python train.py --arch="convnext_v2" --model="self-supervised image encoder" --dataset="capsule endoscopy frames (Kvasir-Capsule)" --train_examples=42238 --image_size=32 --crop_scale_min=0.3 --horizontal_flip=true --color_jitter=0.6 --method="simclr" --isotropic=false --norm="rmsnorm" --activation="reglu" --mlp_ratio=2 --dropout=0.05 --inner_norm=false --patch_size=[2, 2] --depths=[2, 5, 2] --widths=[96, 192, 384] --kernel_size=7 --projector_hidden=512 --projector_out=256 --projector_hidden_layers=1 --temperature=0.2 --init="lecun_normal" --residual_init="scaled_by_depth" --optimizer="soap" --beta2=0.999 --lr=0.0017 --beta1=0.95 --shampoo_beta=0.95 --eps=1e-08 --precondition_frequency=20 --max_precond_dim=512 --one_sided=true --adamw_lr_other_params=0.0018 --grad_clip=5.0 --steps=15800 --batch_size=256 --epochs=95.8 --lr_schedule="linear" --final_lr_fraction=0.1 --warmup_steps=790 --weight_decay=0.0 --adamw_weight_decay_other_params=0
Rows from block 6, named by matrix and row number. Rows with one number belong to one neuron. Each number is 128 + 24 x the weight over its row's rms, rounded and kept within 0 to 255. All counts start at 0. Numbers have three digits each. After the name is the row's rms in percent of the matrix's.
# gate: MLP gate (model.blocks.6.mlp.gate.weight, 384x192), inputs 128-191
# fc1: MLP up (model.blocks.6.mlp.fc1.weight, 384x192), inputs 128-191
# fc2: MLP down (model.blocks.6.mlp.fc2.weight, 192x384, transposed), outputs 128-191
gate.185 106:119161118152169133093117108057124101112143099155161136147107126112112133145115129130130157144133113174098125140133129091108123109120081101119144147146101111117110152152173125116103103110146080
gate.186 096:096124127089109133105095122129156114137124093130101106085136177147144158116117097119084107120173121126129131109127128117033128176143111163146090119114103124144102125115126091135119102177091158
gate.187 088:165100102143104135084123140141174124121066102143139117116179151102123102103124156101136157093119100137117096128112120114099108176088117150106141081115126127171125122116122095106141181137090158
gate.188 106:117130141147160138138114121157112179162163137161112131111110125178159143133163120122142107110078118163129100127128138119102127108133121132130123123152120154133124138070158150150160129136094094
gate.189 100:140119116128134168121127101127148121124116104109119155117141101138141125064153133097126114190121118105099140148149116126124120113144116149148148135093153150174130143149151123103120140094100109
gate.190 099:139144107143130078158117145140108119129129114175124103159147146130180147162134142154123103142085178158159081071163128136092102144088157090155143094154103129145145138104117138171104113157115068
gate.191 099:169115129148160133091119151077158116150135111125085151146166136178110162154110088165116090099143134100113138138118128134115139130103143123120134175132123150153110134132190112074102115114133096
gate.192 098:125092136134115116118088125127141171121147107104165081152151115177175132118150123158119133142128139124137080131171116107145161130122120083142124122138114129107136112075112132138170130076124109
gate.193 099:121158134130112155105128136222150124119134142143131103160104115116126099139152121166122114122146125132132122073164106135125147129112187144112106122152156097126100129113158123102148108142102132
gate.194 094:086115125080112122147117123086158112129117126142128152141141179128108124144126116158130096106151144109160102136139140110082091178131129140109146140141110143117127074101133140138144102163145106
gate.195 101:121097114145128123140114120131144120140182149133148130125146151121104168139130169140110105129146127114130125102112133123110084125120123117130121145101134103133143145115117149129083151128161113
gate.196 099:108154113128085107126135113182146154116168100111127126106180126113093176119105152105154141119109118154088140122122095125141076142113149180132122140107093131122077123128133095102103122132153126
gate.197 096:142090152152095144149092119169113169146133112138135126152174155107172164097145141142128128115123141146115130169129116119122105128125165125136140144136135164125130146146071168161116099157106098
gate.198 097:104116116152119126143099119168106151104119135123118151156168126148095186122165135110126163137136151130139114119090125150129093127137150115152136157098151141184108135118130141093152157100154170
gate.199 101:093167173128143140127149107144139107128111106100135112171091160132116122143151130126148105133138079151095107181103139112158139113093147152138168150155131136141109112104126156131101145142111167
gate.200 098:109147162108132115109122133161134099140150105147112113100108084145112130140090161163102167129118148110125120166140161122142127144164107078119129098136099117162094119133117143120123150105125152
gate.201 103:122152168137115095116126138116098152096077122091101107157135129145071125128132109138157093155102184146105088117091119140151179144105110089143143110163177144108121143147109148136189125124120158
gate.202 103:167149141105140097090126140107151125155130106098124108069174152129163100115156115181111132152143092145133100140112142112141157151086110167157148107109114119123135126154109132130109133115150114
gate.203 085:103160078127125111157133126139144173128142090112152092153133125130160199167163111148126149158118108123144113155125152090129129128144122093120158132113137138145112127117150123095071128205071089
gate.204 097:126121109139120077153102103118175121173102131138121142143136105128135103142120102139115147133114104107130088160134154107142094128112163111126153145128176150133110153140126190155125148144132099
gate.205 100:084128098126158096137104131113091125152106171101157121150159128134104107166161119119078170131119123125125124166100160130158146122143120122111134114106160115117114094134072129126109126115148109
gate.206 105:141148135097144123134115079127132177135153099143156066149120119132139127140111177116148119149132152121080151088152155119124169108094138139120122156172134159139127125137136086101134124126157151
gate.207 113:186140110091102104176114130144103149115131167099136146170146133115132096149126164148165112118154172107091160124111122136108106159131173093139152119111123112113164150137086110104135134161146134
gate.208 098:128101123074119121140126134080145085120096141133104130166159182106132172116135103129147088107117120112120117164114110094131130102103136125080164175111112082114139127084132144116141143139135136
gate.209 098:107186123131141129121124124135089108111103088135095131130137154144129158133096057133106103123164125128172116154136105089099127143143106162134164140120133122086139124105120136136097122113128087
gate.210 095:164114118104111148101135147187169099129127120142148114100076168113154097101111153103138121084071172142091119119121150080125134121132137124127103112140108125130177163149151142086136126141110110
gate.211 098:140152150124095118132132107125092127119138081099137111117123131129111073106140145165146096127118144118115105107087089114119127099144170091133063120120150152066120168120115136107155122131099127
gate.212 101:105099125166120115107104136090076120158144148105153099117116137142141157130143162152152103157164177079135129124141072119141153102104067100106140152133109129096146120138096115141087129132106087
gate.213 109:134092136138126152130123140106117129126158095191119125161125146135104125075090126112154094113127124162147163102107133163129140109178104123147173113128144155142073100108096113132104144127103145
gate.214 104:098117111143179106161129118157141137117130145149154098115121120107150144146139117139139143167123123136108127128143135147133138124126101128130145144146117119135151129111139108120125128095147141
gate.215 093:134127109121117076121139162103145132095169167135116107148154108113148131121110150087131124108120152158145122134141164106113123132175153122138084102113085132130116164152126112130164117121099160
gate.216 102:107185132042090129142124132122101114104122123077103142130083114148178106138149141128092133153181136145132154128147068136137126141152100129142083140147123149095144141170104127106124101144093148
gate.217 105:141125150125104122154134110094111151126132089174102138120112121100107147132162147131101104151105077102125138149132124109086135140119076146121114132123122175078095085089127096106150086152141124
gate.218 103:130122187149165125098165107148123135136157123138094100082112113069130137151112168157121085103092126138141154114135121137150118122142119148116108121157120143129148139090127143154072102100120128
gate.219 104:138141110081142118138139140149154106113137164125115164167146125162133163122126152144161127126167132146110120141120146156098169128115125116112094120128177136150165092152112096096159135074114126
gate.220 104:114125131156122119123117144129121126152137058176153119116160100133192124151127079103137135155151087124164145105138131129163136143120161163127084127105086152135135157063146173141096119100132120
gate.221 100:118157102168145154152152079142159158156169139080145145151103164197135180107128109119142118094151134141115124128175096168083120136164106165119178136161108140144098122139114144151175156149143163
gate.222 097:158115103103142136126093195093168120079131120126123154131103167111130125111151134154160152124113120145123150090105096130118163145098130105155107131103143138132122153107153141110154108109155082
gate.223 107:107119115082143096164161125134121146122142120113158101122106094112153117154104078119114091122090159130142135175144107112107129131180138119114116135164122120140121184111143163114126124108138116
gate.224 101:104103124138150124110094118151158183120121151130114118119118117102156092140137096090126100099161113094171112146136130107109135105187097077145106166140155120132149056156145151109125134160147097
gate.225 101:131117129129130140119140081089136122139065084160158095112140123162100152161163127119118133104167105130126150104184099124115118146107130118130133145121122143128123096105130151090108113099082134
gate.226 090:113108123162127154124116173159120159136100103181122105115136148163135161095086131112141143111146138108156102118109131131177147132091124108118119096137104148116139124108178164133117126152124102
gate.227 108:146118107103106133127105161131094096110106163104116099136141164076081112115151122145126099098125165176098111095101100198129133131137138105165181129117114121102143124101129101088133101151144127
gate.228 094:116092107103151148111143091087148124141091133122142150139120117159086121092103126157130089140106147100147169185117109114100124158109093128134117121109173149156135149109113128131136120140143122
gate.229 111:156115139089112107106154139110137092067126106120160140153175161102141113114136074172103148152124137120185144116155131153097149145079120112130145124108179148151130131099126140131124128109144105
gate.230 098:123106145163071131135158140118129139138094134119146095119142130152120132144154132131082096144125116127178142109101132127125141141149134097147174156094203108129105173079125103136143127137110136
gate.231 112:146153152111126137112102151109130126133150153125137161097107146148136121123152140144124082145151099129135150119136109110101105134098105121118092095118113100103096127144134066129140113159124126
gate.232 103:138148140160084144155147098111164110133138121135155107091142118117092145140090133148138130104142123097120129128150127123099105171144135130125145111127135151142105131101124096104158116151130180
gate.233 097:094162149128145132112122102133146180142156130103100157125074135102137115117090128126128102172129116186126153137141082107174108155158141138126107132094154115097065130079154132159134139137114104
gate.234 104:137145123121079080104147113133133105138149124131126097134132120131069160163142160154162150155171102172111120106127103117130101128147096164136139130080138151134105150179105146094139169118124099
gate.235 100:149132126127144153156098137129150090147069130147099166143094143164116104099113172089140124140118158166126113122154126138140104170158134113096103179168102111167124117093111096118124137104123118
gate.236 098:070115156134170134119118102104113122130124067151099133128169179103099113178121141166123115117156161096161102097128138130145141151119106131101153132118146097091106121128126145140069101125118163
gate.237 086:134145084160155072108107111133129160162117107101116135073180117114167107116154120074173105101144129148128129124127112175131133141120108121128101098129077131168111136121092160128092101143092107
gate.238 101:166110091141130105167102117145095080130091143056106149115147121110158170113111161168155137127128165137162114127143122174128176136116107132133159161158123107097123145144143150076113134145102116
gate.239 089:078135149094107130180119161128167117154168085074141102133132180132112122104114130145118155124157118156134144143118111169100153152173113134140175117137105139127145137133133161124151149191133141
gate.240 104:149157121106148107106128164104083133136158119142111113126096129130153122150135174136121105109103123093133121183146126120126193166161097101149093141126125147097135146115107119135128152146138122
gate.241 098:132124155129090144124106086108132153128128102107129102198130108129119120130120138110117127121124147169113127142103092139143139102168096138185137177143113156142135100107118169133141134102180106
gate.242 097:161135101126160139125097137081083128170146148154127152115113087087097108114110136106137157164116116140118148085164129143136101138103138147157150112119079115156104140126128142144089162100111091
gate.243 104:102093124106141145103139117115185109157169133125095123135117122103119143151132150166128121118125129102145153149129151166087150148092165130114130105156179122110133137170123194172110127119137145
gate.244 105:141073105126148106124166114123114123096173092137142142133159128161105136134149131115106078145107160117150093083093124207081097166136108110158129101144128109135145081130134189153138106126119158
gate.245 092:129160149147111139086120113155126115129114135136148103145155129113168127113078121101109082116077109127125067162140087132141170122181117101105139110129147156141157173112108180104090131084089123
gate.246 104:119140133105130115172097123114121146141123137113168135129114119069210154132175113150079097136120152096114133155144141126123114134110111130112133154158141127096164131140122130171135144115077134
gate.247 102:151115125106131140160108116110147127157172136118151163127123158105073081131176143143124110136158103122047139147131129088128110136140097160141124161080141129140120162138157111155136151125130160
fc1.185 097:118106113127108137119052177131103160137118150135126110107137125121204116145175132108109129108135145156119155074098101134129111151081160109126087155126096080123151126143116091176132104158136164
fc1.186 090:125166171107110135135105054106117127122099119160136116127136153120074113130161196094130132107099121119136091132137134164148083176165180123121170146149164145142135134114137134132137097157127131
fc1.187 094:121161150131116120108116115127164138149113099125113149108099130109122115109097169118076131114123121117132107136127110117117148149120099123108111071112167126169122149102111108104156149137128159
fc1.188 097:132125131103159091161178113108131140097113098130142145136125122124125113129105104170098110153151122137092189128097147102121136166095122129148107136085127139170124138135107123111135137127159142
fc1.189 095:089116158087137129156101099085159111123154121114060136103094146101146120174115155155153145120177118107138111160084099141129119116130131166122106136126156109099152153146148124108112142153177133
fc1.190 101:104133143127102127079173118173136095124098110080113108134083151127088165120129101083140127116146128153145131147143138104154141095112149125105136162148160134113139148164145132111141124131143149
fc1.191 092:160119158152161103143180107114145115158114137130146120146190145149102157128102116121141109119105141111133146136126156119138136110098144115090118144102101132165091102136106064113166149122102117
fc1.192 104:141126107162111101115101178132137097129159151125144104162109104108133156125100091123122100055117148168155122135157148136085144115099175094140101164139064090089140146105094095129185110076132122
fc1.193 102:158119147103121169099133146187105113130132152105127069095132150114120108123156129137116120123153134129154118074162162128101147119116212152128118126123151129133113163078168120119174115109095136
fc1.194 100:132164113126152138169161123103141095164119155124130131166146080108142101132143108121106160127113126130138118150130131139096175100146106133151126122090118122148128133121147142141125131125122115
fc1.195 097:156169125134110136152168074122104148138156134124138148112121127111131062127143112136106152115135138141127131177109165133073139103144148116107166163194158141110126097132149133126118118133127128
fc1.196 090:167146160139087158119137131160084127134138133101152117137105125147092117127114120120083092140119110159103116179152131106150124100102151116145123126123110117128130129113123130151133183097156124
fc1.197 095:182137149136149125118120149125136178100146120117105133122098082194157078182105140160156158101137166143162135154128099163110132124128117103113101121131110127137094106074109136146115124126111104
fc1.198 091:137105128126141182136123153136121106128116165108129124133162156128103125143104175118136138113140150142133096090087137148111121150103132136118078137121074085100123125140138120140118172159176128
fc1.199 098:131124118156144162115135163127122138152144080086152128170179136104114094075128145123121119081104105145131102089137160087089142116102113137129128078117126152133120076130150158118121121165104129
fc1.200 094:088125127112134159116131096124118150153141105117127091178157198126127141140127162115137127103156118119150115128140157177110134134144170125141099159152139123103151113098144108155113139145165152
fc1.201 092:146117119116134138159156149127099118113146149164081136175175095077085144155109141120099129140134118137100104091157081119123173131106103114140139119191121150088139115151121148134208124109075151
fc1.202 093:142118110151109128122118137122101122149095122137145135103141155112145159114115095176159092088167094131145144129142125174110154125138111152108194129185094088138155121139146120138103134125144123
fc1.203 087:123110129117117065098153166148158138118128123139110144125138121120093109118117081107136135142141113143119173068133149120077141135089134086133175110104108093130127134119102146126138154113128105
fc1.204 098:099111133114171127135106159121170099139099095129115104152170145087146131106143143137146167084169107142142117105113099162104162117110152162105137130116105127082135129134136119125141144149138089
fc1.205 102:155144097147113170121172143124112122131079139144113101155151154154109183131130093194178140142098118115137128127139167131135143123130137123137189151138141120144160077101145149118128136121097124
fc1.206 092:140152132141092181077125106157107132118114128127132163120125093123141127107090177100092140131113113119089124154100127122136121141141146162158097121127166107155147105150127106171185110096155110
fc1.207 123:080195156142133114110111112128129148114157121116122161146104152128169119149163129178136138158122104106153128142177121128196149142142111128131114096123122118103081139156164080147104135125139124
fc1.208 101:114122138151129144123123130156132116141153127089074137128179132139137147121158119166103161123121095144175141103120170142094125118117093117096158131144108077133155130118136096128113113148127126
fc1.209 111:137121103153092085101116116120075122120133140114140145133131158129177167112127118131135128152133125112103144142104147106137129126125125156137151150158153145117122124189132111146103116096137156
fc1.210 104:111132099108141110121122137086127131081139117107107143148127108128116082112119129141120135084193109100116086127125068096131135117122071083142123101128176132136164141127121139135142185112166120
fc1.211 095:078176129113165159103124146123157114178137142117136119126132151097107115095148094114150103144084119125123102119144138134133134112105117126153149164140084114174125164116133129105131141096116113
fc1.212 099:112182129125152149161185139092107109144128095096131162124117098140138114136146095138118118103065107121166124148117160076100139185121106093168120125123130129159115114118141107107175130133145144
fc1.213 090:147102176128108163163087129161117157147108115157138105100127127140154126133177146126095137148116111129120091154158148130136122140125171104111095118132134112138104163112168090151167127093137130
fc1.214 097:138108098139127126075104136107122118102093118114113174145114132123167154146112125088126101102153153147136107160118086146128104097157124118137102114119185089081114146151169147111111107128138133
fc1.215 094:179118109101146105145121127128067105149100116109131128138127130183124102132121128171108135175083152139104104089124151166095119104120136123131120122119157125124136078139123135094090133095169115
fc1.216 111:137158160105123141135126125124120121141157119099074116118107132119132152157143140134138135109158149180120160118135111138100118114113111106144055119134115146115106145123125125117137102160098155
fc1.217 101:110081129164138139151126115128108124122134101102148148153182112104105170133149110118133127133130093130115147108153146122120129156120117140150170159100110111153140109083104149089151124126123096
fc1.218 100:128100105157134115120135151138145110124110117129097187128134137121083132099129105143122140128152190086131142138117156173159079154143144139114155130106109092131127086108109143120141113134179108
fc1.219 108:192161149153093138109114136132121127157140105139099159106131120102125096176159106138116134109148113114118154084141131106160157111117124142135144112113091143153113110087162113107133119141104115
fc1.220 098:130176086103123136138124099117108124138148119156131121095174104109145117151092087164129133120127140116092115121117157084143129125125113115134109139086120116148131128160106099114139088098122161
fc1.221 103:121127111120100178144080192104123127142083096121130147147173147139168163108123121113117106108178129120186126087110133122117131123094156140125111101215164124082079126112131137085117109130096132
fc1.222 108:082177137133123156121128107096120150121120150168148148105137120135133154112121132145095136104096092102137107119147136114140137135148132127122139098127174155153128157129144149135133123099123176
fc1.223 094:146141157112102122147086147139187129112122080112101075136142114108173142123125141108121134143127164090157144125110167158136116097100131109113135095130138126159138077129145132146114132111099143
fc1.224 095:129092112111122162085148118095100096149155081107132147158157161133115108108182122156137134166126119104123092112120174144142104137113122127104142087106139098149115150158111150083090085142128149
fc1.225 098:100131118152149120127132146097120146128156134099085179093150097124162127114131114101124151184156166136114148115110172113188125062134152097125150118100107123121159082168108137130093111133150095
fc1.226 104:134142116173080093124139096133129107115134152077141121130141147155108106115144113103108127165148129102130126141125104135149124152144064131123094132141174087100131157180123097154099131122157148
fc1.227 103:128115142065113127156140128114151141127136165101140111142160093174115099151141107137123150108151160148105146134118093145092139144105114140136148138117104129097118131121132142090139101130131168
fc1.228 096:135113110088128145147109117112151131148155131137114130135121136116163118179164167142113132147099132073120102128140136117141119141100134138109137111130177115137129106145098137134066071146120124
fc1.229 112:115131114107153129103143124109122086117109162131141148126146138114140152093129092125119105133159108137117140140092147154121109092123129155129146155098139129122115115203165109108098156145124129
fc1.230 093:117136111098072117147138145133127101138089123145109058104125114168138137114184146151105146135156130134116137089121096150122146148122073120167121135128139116175101154105137069184122156141091137
fc1.231 110:122125113103115140130153148149089097140143135139130120145162139142169137110128128111116110113102119158148114143132112099137141123097061167137067141110105126107134171137129128129105116128114122
fc1.232 112:156138105120087125131126127118155126136136094121136114104142190114119108145113129183151151110125139099135083103138131115117147143124101131083094111149135152140101104134113132125161078130129149
fc1.233 092:108112128121143118160129091128132192136143102108123131109062140122145073118129158109112147149106126140146139162139081093130146140174125123155179130125140166135135100097133178157128103141153160
fc1.234 106:153123111123127116126119128097124129083122142154119157131141107105173138126132090091104149141151097126142134110109131117095170103145083089148141141143111139166118126119087193140113145090129126
fc1.235 100:112088119115170157103110138146134088100115112112088190116105145143148138127118159155165124069098128129117137140162111131138081135163112116133140117105156125102105123146126130152129134122154128
fc1.236 104:138108149099074136166140172154087144146140156141135114170134113136185135112134151125165099151093132149165147122110166141125104119147132121112122112121126104081151123136122120153161117137100156
fc1.237 095:153114117132157101149118107110147128103156127097127131162144099198196151186127138171136153147168129176107127132123101132144083132106104075154099081090085156059134114160098124159127109120147127
fc1.238 101:154176093126117135122157119145133092125122101120162144073129072127143074099151086097114124176099133093140148143185135105166138141137109104107166126135145139156123121106118150125107127140114132
fc1.239 081:141138179148112123069127116150118148096137112107125145147063107148115168123114181125140152124157099106085152077133124098155109157130121095131121141140139072122138121112107119145123102096124137
fc1.240 108:118097121131120122133137133106117143138095146053147114149156158147095131123125110129123088152084103154140140081181145130149150140136142150109155118088053101128116141119154137105196162137097129
fc1.241 086:143159152120153107126165136131139146132136099103121151134140115143097123102095094165164148154137150076104149147146105093103129149115089149164149187128116151115156129112145152096139119151111091
fc1.242 104:146117124065149087171121141154142136098125136114131130148153120119139158120078143129118101141099179156158130161137113132087195123139136158138090139119120154096146148139100121133142103108121113
fc1.243 114:131099076123146111110132115096143104125136130138094157084138172121142137130131138124127115148154134049140167125116132142132153166165126111115158111122195102127136123113121125153135088099157157
fc1.244 104:149072128117111123118069099126130161132141124152133124093097132130114107131140134155149153135145154144148120155154116128108126131153167146151120106118092120147146147155119111167069133108122112
fc1.245 089:108095131112119166118097110133184141116105098112133108127137181136101146112105126158137087116108132146100136133098157109146091156141152129119078122141106072163116124139140162126083110134147080
fc1.246 092:119138179118102162153088129119122130068122142135152120121128100144106124137149126145118169160148145141121124112128179133102127126120151159123114093105177162164151100138160113130141172105113140
fc1.247 105:114145129108100110131096140152112075125117109099109146166099160107119088121125152121129140123131149120159137137145115123097094153128112172145085105121142121150139163171147150128099131081139154
fc2.185 102:142123117147124109080138080119097115143110159132072151124102078095116117147143144078170115114146086174152117121154126138093156097131085134122128112111118142140151144117134138152122116147169129
fc2.186 102:120110119126115144145116112156109118091143119180130143107124086118167143109144121114122132146163140126105142108142116102144081123094097106108085161084149163132073140125136116124134157156133188
fc2.187 101:137134145081139104141107137122092089113144112178139140089144188123172114129146110104113175139139094120087160098127153095173099117122148147116159129135131130158069128121146088135090128170114156
fc2.188 103:110086141142139106102138125159158125132141124144162143116149125134135120130160108094118094063106147114109107149161140115104111113120147123130146150189156121102177152142088170111126109127120102
fc2.189 113:131173124141127151141104134154122157165151097115170103149084089110148183114130094136121137083136116120102138121076160158143136130173140133136103128116150117080115144106120132104105148155121154
fc2.190 097:153149140128157135118149153114131119126123127125140111125095077128169156131106080094157087132114155146145136142165149165120151163163123107109142135092114116109168131162127127108147129119148121
fc2.191 091:130089111139119135144150160152153161118162112094154152154112157108120088164132114122151141127138134103118105134119122120167104129080156125154145123145120125144075175122113108098096157129123150
fc2.192 106:133111153158140134072122144151133122108136160122101160131154144129150147113149150091103148166146094120080138124121129064149091138103097139113146147072103126133109143150092115119136131133167171
fc2.193 100:067144119101131144161114132079134085095130144189141103121142158155132122104125116157095174166139107121139155136118138092161136103120109107119141106116148124087064097107159119118140133138117142
fc2.194 100:116140138149116117125136104174157100167115124104115123154140126091117095118137166152119172135142091095150112096151150094108127119122131145088123126136155077116144139132093102131119086088165111
fc2.195 091:140122114138133086087162105140098114107134125143130109113110102127139123144146146111169100149135156146129132075136144117111158109127116107109155116084104099102183132131118091135113118132150117
fc2.196 102:142114111101089150151126102142148146110150137131121152111100121106141100130089165122168149101118130155161118100136137078153122174106101135098166143168116149071141136159086131200140122135134111
fc2.197 084:171129099140109129126142113138090136176139111122125123153112130093137153146112119133138167150061138104101125087112144152089094135156109089133105129148083140122156145091095094140146130161130126
fc2.198 096:120195110095137166131132119137084140158173122131123165143110144133139091147088126093108111168134095141139136116165141109127120092139157103154121124086150104156106112079133113114118132156129140
fc2.199 096:086156126158138114119092158120078104077165149156105127132128151141135147123147152162124156125104182152083182145119109139132085115123159088146168126113105107149121124154121113120154118108166158
fc2.200 093:173107148085097135146138145139146129139129150092125113171107104136090153102095104109116144102113151110102142129153156131084131139120128130143111136108126114113174130155121125153096092125144113
fc2.201 095:143090105142107117150141143180130136137154116167079092170123140147075130114138123126106085132114127158104106122086125146143182134105093168122108072168136105131133127143119134122129124100125082
fc2.202 098:172117115131094108131136139101110136172099131077130104091131129125166122105139160160117138145142122126136140119117148117174159160148100145078168137117139159142141163129145110167142155114125137
fc2.203 086:140126152129111101097121123088100076157160124085155048158132138139117122141118141127089121120146152166111162120133132109145103121099131101109153104114118129152119132091128092118116103113137091
fc2.204 094:123158151152140152150112094165110144154125094116162097099119110115130104125162135118164098120141133125149142115079110152100148106212125141169133121152127090133133098121121135171115131142155135
fc2.205 113:133159136141121103144153097115104082080177148113141095132110166107139111169103124160118166117147144111127172100168105139150155131089131138115153085133147084143065140109126128112129115114132113
fc2.206 094:138102079111148131125165110138115148126135107117128065103133142122177099127158115155143121135141120103111141104154118134122186133120111128092146079165107096143178156098178115155104132104110145
fc2.207 108:155163110111158138125132141143113104198151137102118102100115116127118154115149161143130171154080116117168145144141144152129150151118127083140093160089116117122170115152129114175130182147114099
fc2.208 092:124113125137128083154110143140174130153155151145118078113142141127141144148129098139099167113135134101152153139106106120117185157128145134097160166106127120101149114114148122159101122146110126
fc2.209 095:152125130145115098114136106148114114154149165120111121124117104131173082131150122096151140086112116147129110127128118119088162138119109127144110116110087102116166150160142080136112116136117141
fc2.210 095:074103148146129132084124097141099103160153175140110113140183110097124157139121133075132101149125166160143113153166173094115154124123113101140124162130097150087128096123147130155124129142129101
fc2.211 095:134150150103136088143106144158146099137110133175114151145144148094120121118150159125123129134120114148128148117128087117116141113115133131132087141098128136117079095140127119128157142157143137
fc2.212 098:146138153132123147120179119160090127085152099152126133151094149139151113109144144104126189182113119091081099098136097132140145099143096141125125085147142116146094159111129072109103132135116140
fc2.213 086:136117119096105126125085072131146148153128094145154128132149078111104141143138138132149128101063109142141139167117136116097142135099130170151134165131129141086174081103135164117122120138124166
fc2.214 102:146122135119151126109119143131158139151098135105148149159142115106150187128108114121121142121090128132138133109100145132119179142146130101122112134151130139115233126115130152177111116129122116
fc2.215 096:159116118099132109126131175128135131123100158096121123131110106140168133112112096145119091115132157097170164128106130124119150145183142098135103107179138126103237119167101153119123137123149091
fc2.216 102:104165149155121136129154105139125147080145140145159132155119156135131116150116131115121126128142092133148193156094129147162135117111118113157111121084174084125084158117130148163175084142144150
fc2.217 111:136099120130109097124109096109136152100130108176131110127150165179132090091212145151108155118114116102123129139117134141120149117128105145113142105126109131060118106163083097108127111095126092
fc2.218 100:101109144143126143126136147113157127174162133136150101125156124115173126141178119126110128116135145135113109129162113109122136124117088129112128142156126097121138133169136101113142170103152147
fc2.219 101:070140116118118156140149154099114121117148116101157137099144140119116167136172124156112082156089176126132151172186116138119102119171099083120136135115080096142081110126137154123148149169175149
fc2.220 098:101119143100161114142140116085135136106135126114132100113095110152104124105121130134153082146131157090166106168155117144099131153088141125147113120118086163127141151156128131103120111144129106
fc2.221 116:121134139086154174115156133092153103113082134115123121146118146082174128115117125111118114119115093148127116104153145139123084162185099143184145115131132124096178098130131128160192082145135132
fc2.222 102:120170107085110103138175166117144151163109065141108126109146096127112153148108096124146115123149148109079155136136127125147086128140152091156132126114127137118102105152108136127103089159143112
fc2.223 102:148155117121140157150089099138125091170114123109157131140084119111149097093104157138117133163129094124159142125111106134098108097120166107141148141171143146136136122144137130152103134155132123
fc2.224 105:136164146077120129149134165140160064155122121084123137175161150094131151117107131118109124116105140119122122145131147139148144149144141126185113120162108117090209113125170142174153103107119144
fc2.225 105:120158113140140116101140146158173159134124126108130112130121092133151146144138129101122114097095166146162083144098146136154162152144138120119140125175124136095229149123098149113105140134108071
fc2.226 091:108126118147126112124177114112128113142137158094170140159112128103122150134090136122119135113100153107163091119147117110079137148110111140106128124149109137144179124179099117121144152132088107
fc2.227 104:115111142130111135103116140163147142107138124148133133111116113126098109127104134129136114103176109135151099132082117170109099142086130150129099103132139157108116118133112108136103154149123134
fc2.228 104:127120106137160124138128114126113139129142123167147127120107121089102097125087187151140079142139113152118099156108138171140115143157113118099109086128126151113102121065144146185128108097156095
fc2.229 122:162158118127121122130142112150125129161118129084122094104126121138150111117127122139157090115136133118136103126156137181069203145123086141134123128140148123103218148142125138152132131115148115
fc2.230 108:109125155141117118114085120106124115110137136185086129132140180147174126120137149176161131133144122120119153122136122109137071089119144136140172134080165158138101118086137122159134063120137142
fc2.231 107:107183157149135114125108175129098115157151136137097130196097117145124112121091134090147132101134153171170147114153147125092114163148121139139108099102122062185176091166108107098143151162152127
fc2.232 100:102142093112151096124124127075102118121147088148108157107122172126204087137144148168131163145130129119114162133100102143182116106159119163136162117116148157156093108121157074119145139147128186
fc2.233 108:165128097142079105169128084110132135112156105188131139086112165149117107103137133142122141127140096117113139134126109123125144067090142094075118123103146147163082143113132105136130144117092124
fc2.234 105:145165123078107145132117100112116131148143133095109153120104162120138174118129150157134103162122091123131182091205136118164112131129159130110136131146145117122156159174162110163103145169158106
fc2.235 091:113071093123158108120154119077104139081102110131137147134167136150094101140110139112136123140094177142067086123107124088137150163125115162124150111121154130151128120118160127109154101095165130
fc2.236 111:128123132077080092068124079115142116156145150140099120133121078119117128110122192121116125099137128121162139141154131122122177140060115141114128145126153116109159150130131168151121142112103112
fc2.237 088:149162146105111123100139130076149140139125125157089109158104140120079177151123156170174117128128131129126149164107124118119163136153127125132112118127119121109185147131093140127136085113125091
fc2.238 093:106128063114147132142139123110087153104103103147133118117122164086127094102176125142083154177144115136112161112128066135159138126118133164128125149141108126144092108115150089081132140136130142
fc2.239 089:116108136071145099079150122130169140135125140128101161096087117158156145131133109084145158093125180138154142103129143132106156124125130099142159133138140162113189133157110125117138114131127126
fc2.240 088:161139124183085122154126132157126133081153127181084130133116099138133176106157089171153139140108173110131113122184125118133114167129127102151145103123131083122145101152100113139120163141132124
fc2.241 100:146163088138095094172149127143132124130124074138088126112117117148121121121174155162133130120135112119103141128089110117132161100116195139128137098124165144138099137110110143139122181116105113
fc2.242 103:101203143135142140148099118098134117122102115139136124136149125114098166165135133139135171077110148124134182135178115131147131133170131126130095127119126097121117092134126148104181125081104076
fc2.243 109:108107119143141125163131193133131140127184103200120149150089163145151107131130144117156112126141176135128138100063105161145116140119126111142158074128116122122101116086145105127134105086145170
fc2.244 097:135137095182100110142108146096113144186122165108157168135142132109098116160128145122102130101135156129098149107149114171140101109101140161147144120091134106151118156100164156111155140134153106
fc2.245 096:097142188129120118099120119101137094160102144147145130130154118132126078126134150097091170114153092124090112149163110146113119151137163146151112170126165127151112147126109129158121108113145131
fc2.246 097:167155152100131120134102164103125168116114128145110141124132069177121132150077094145124067106141159113136109101122145156145091151150132107097096121151131112130137135129162134067153143087095183
fc2.247 094:111131142133162166083136180144094149146142079090133129146112105117143180108143136143140128092143131153151160083171133162149160159131087082163101189118140131122147134129140132155134148126143178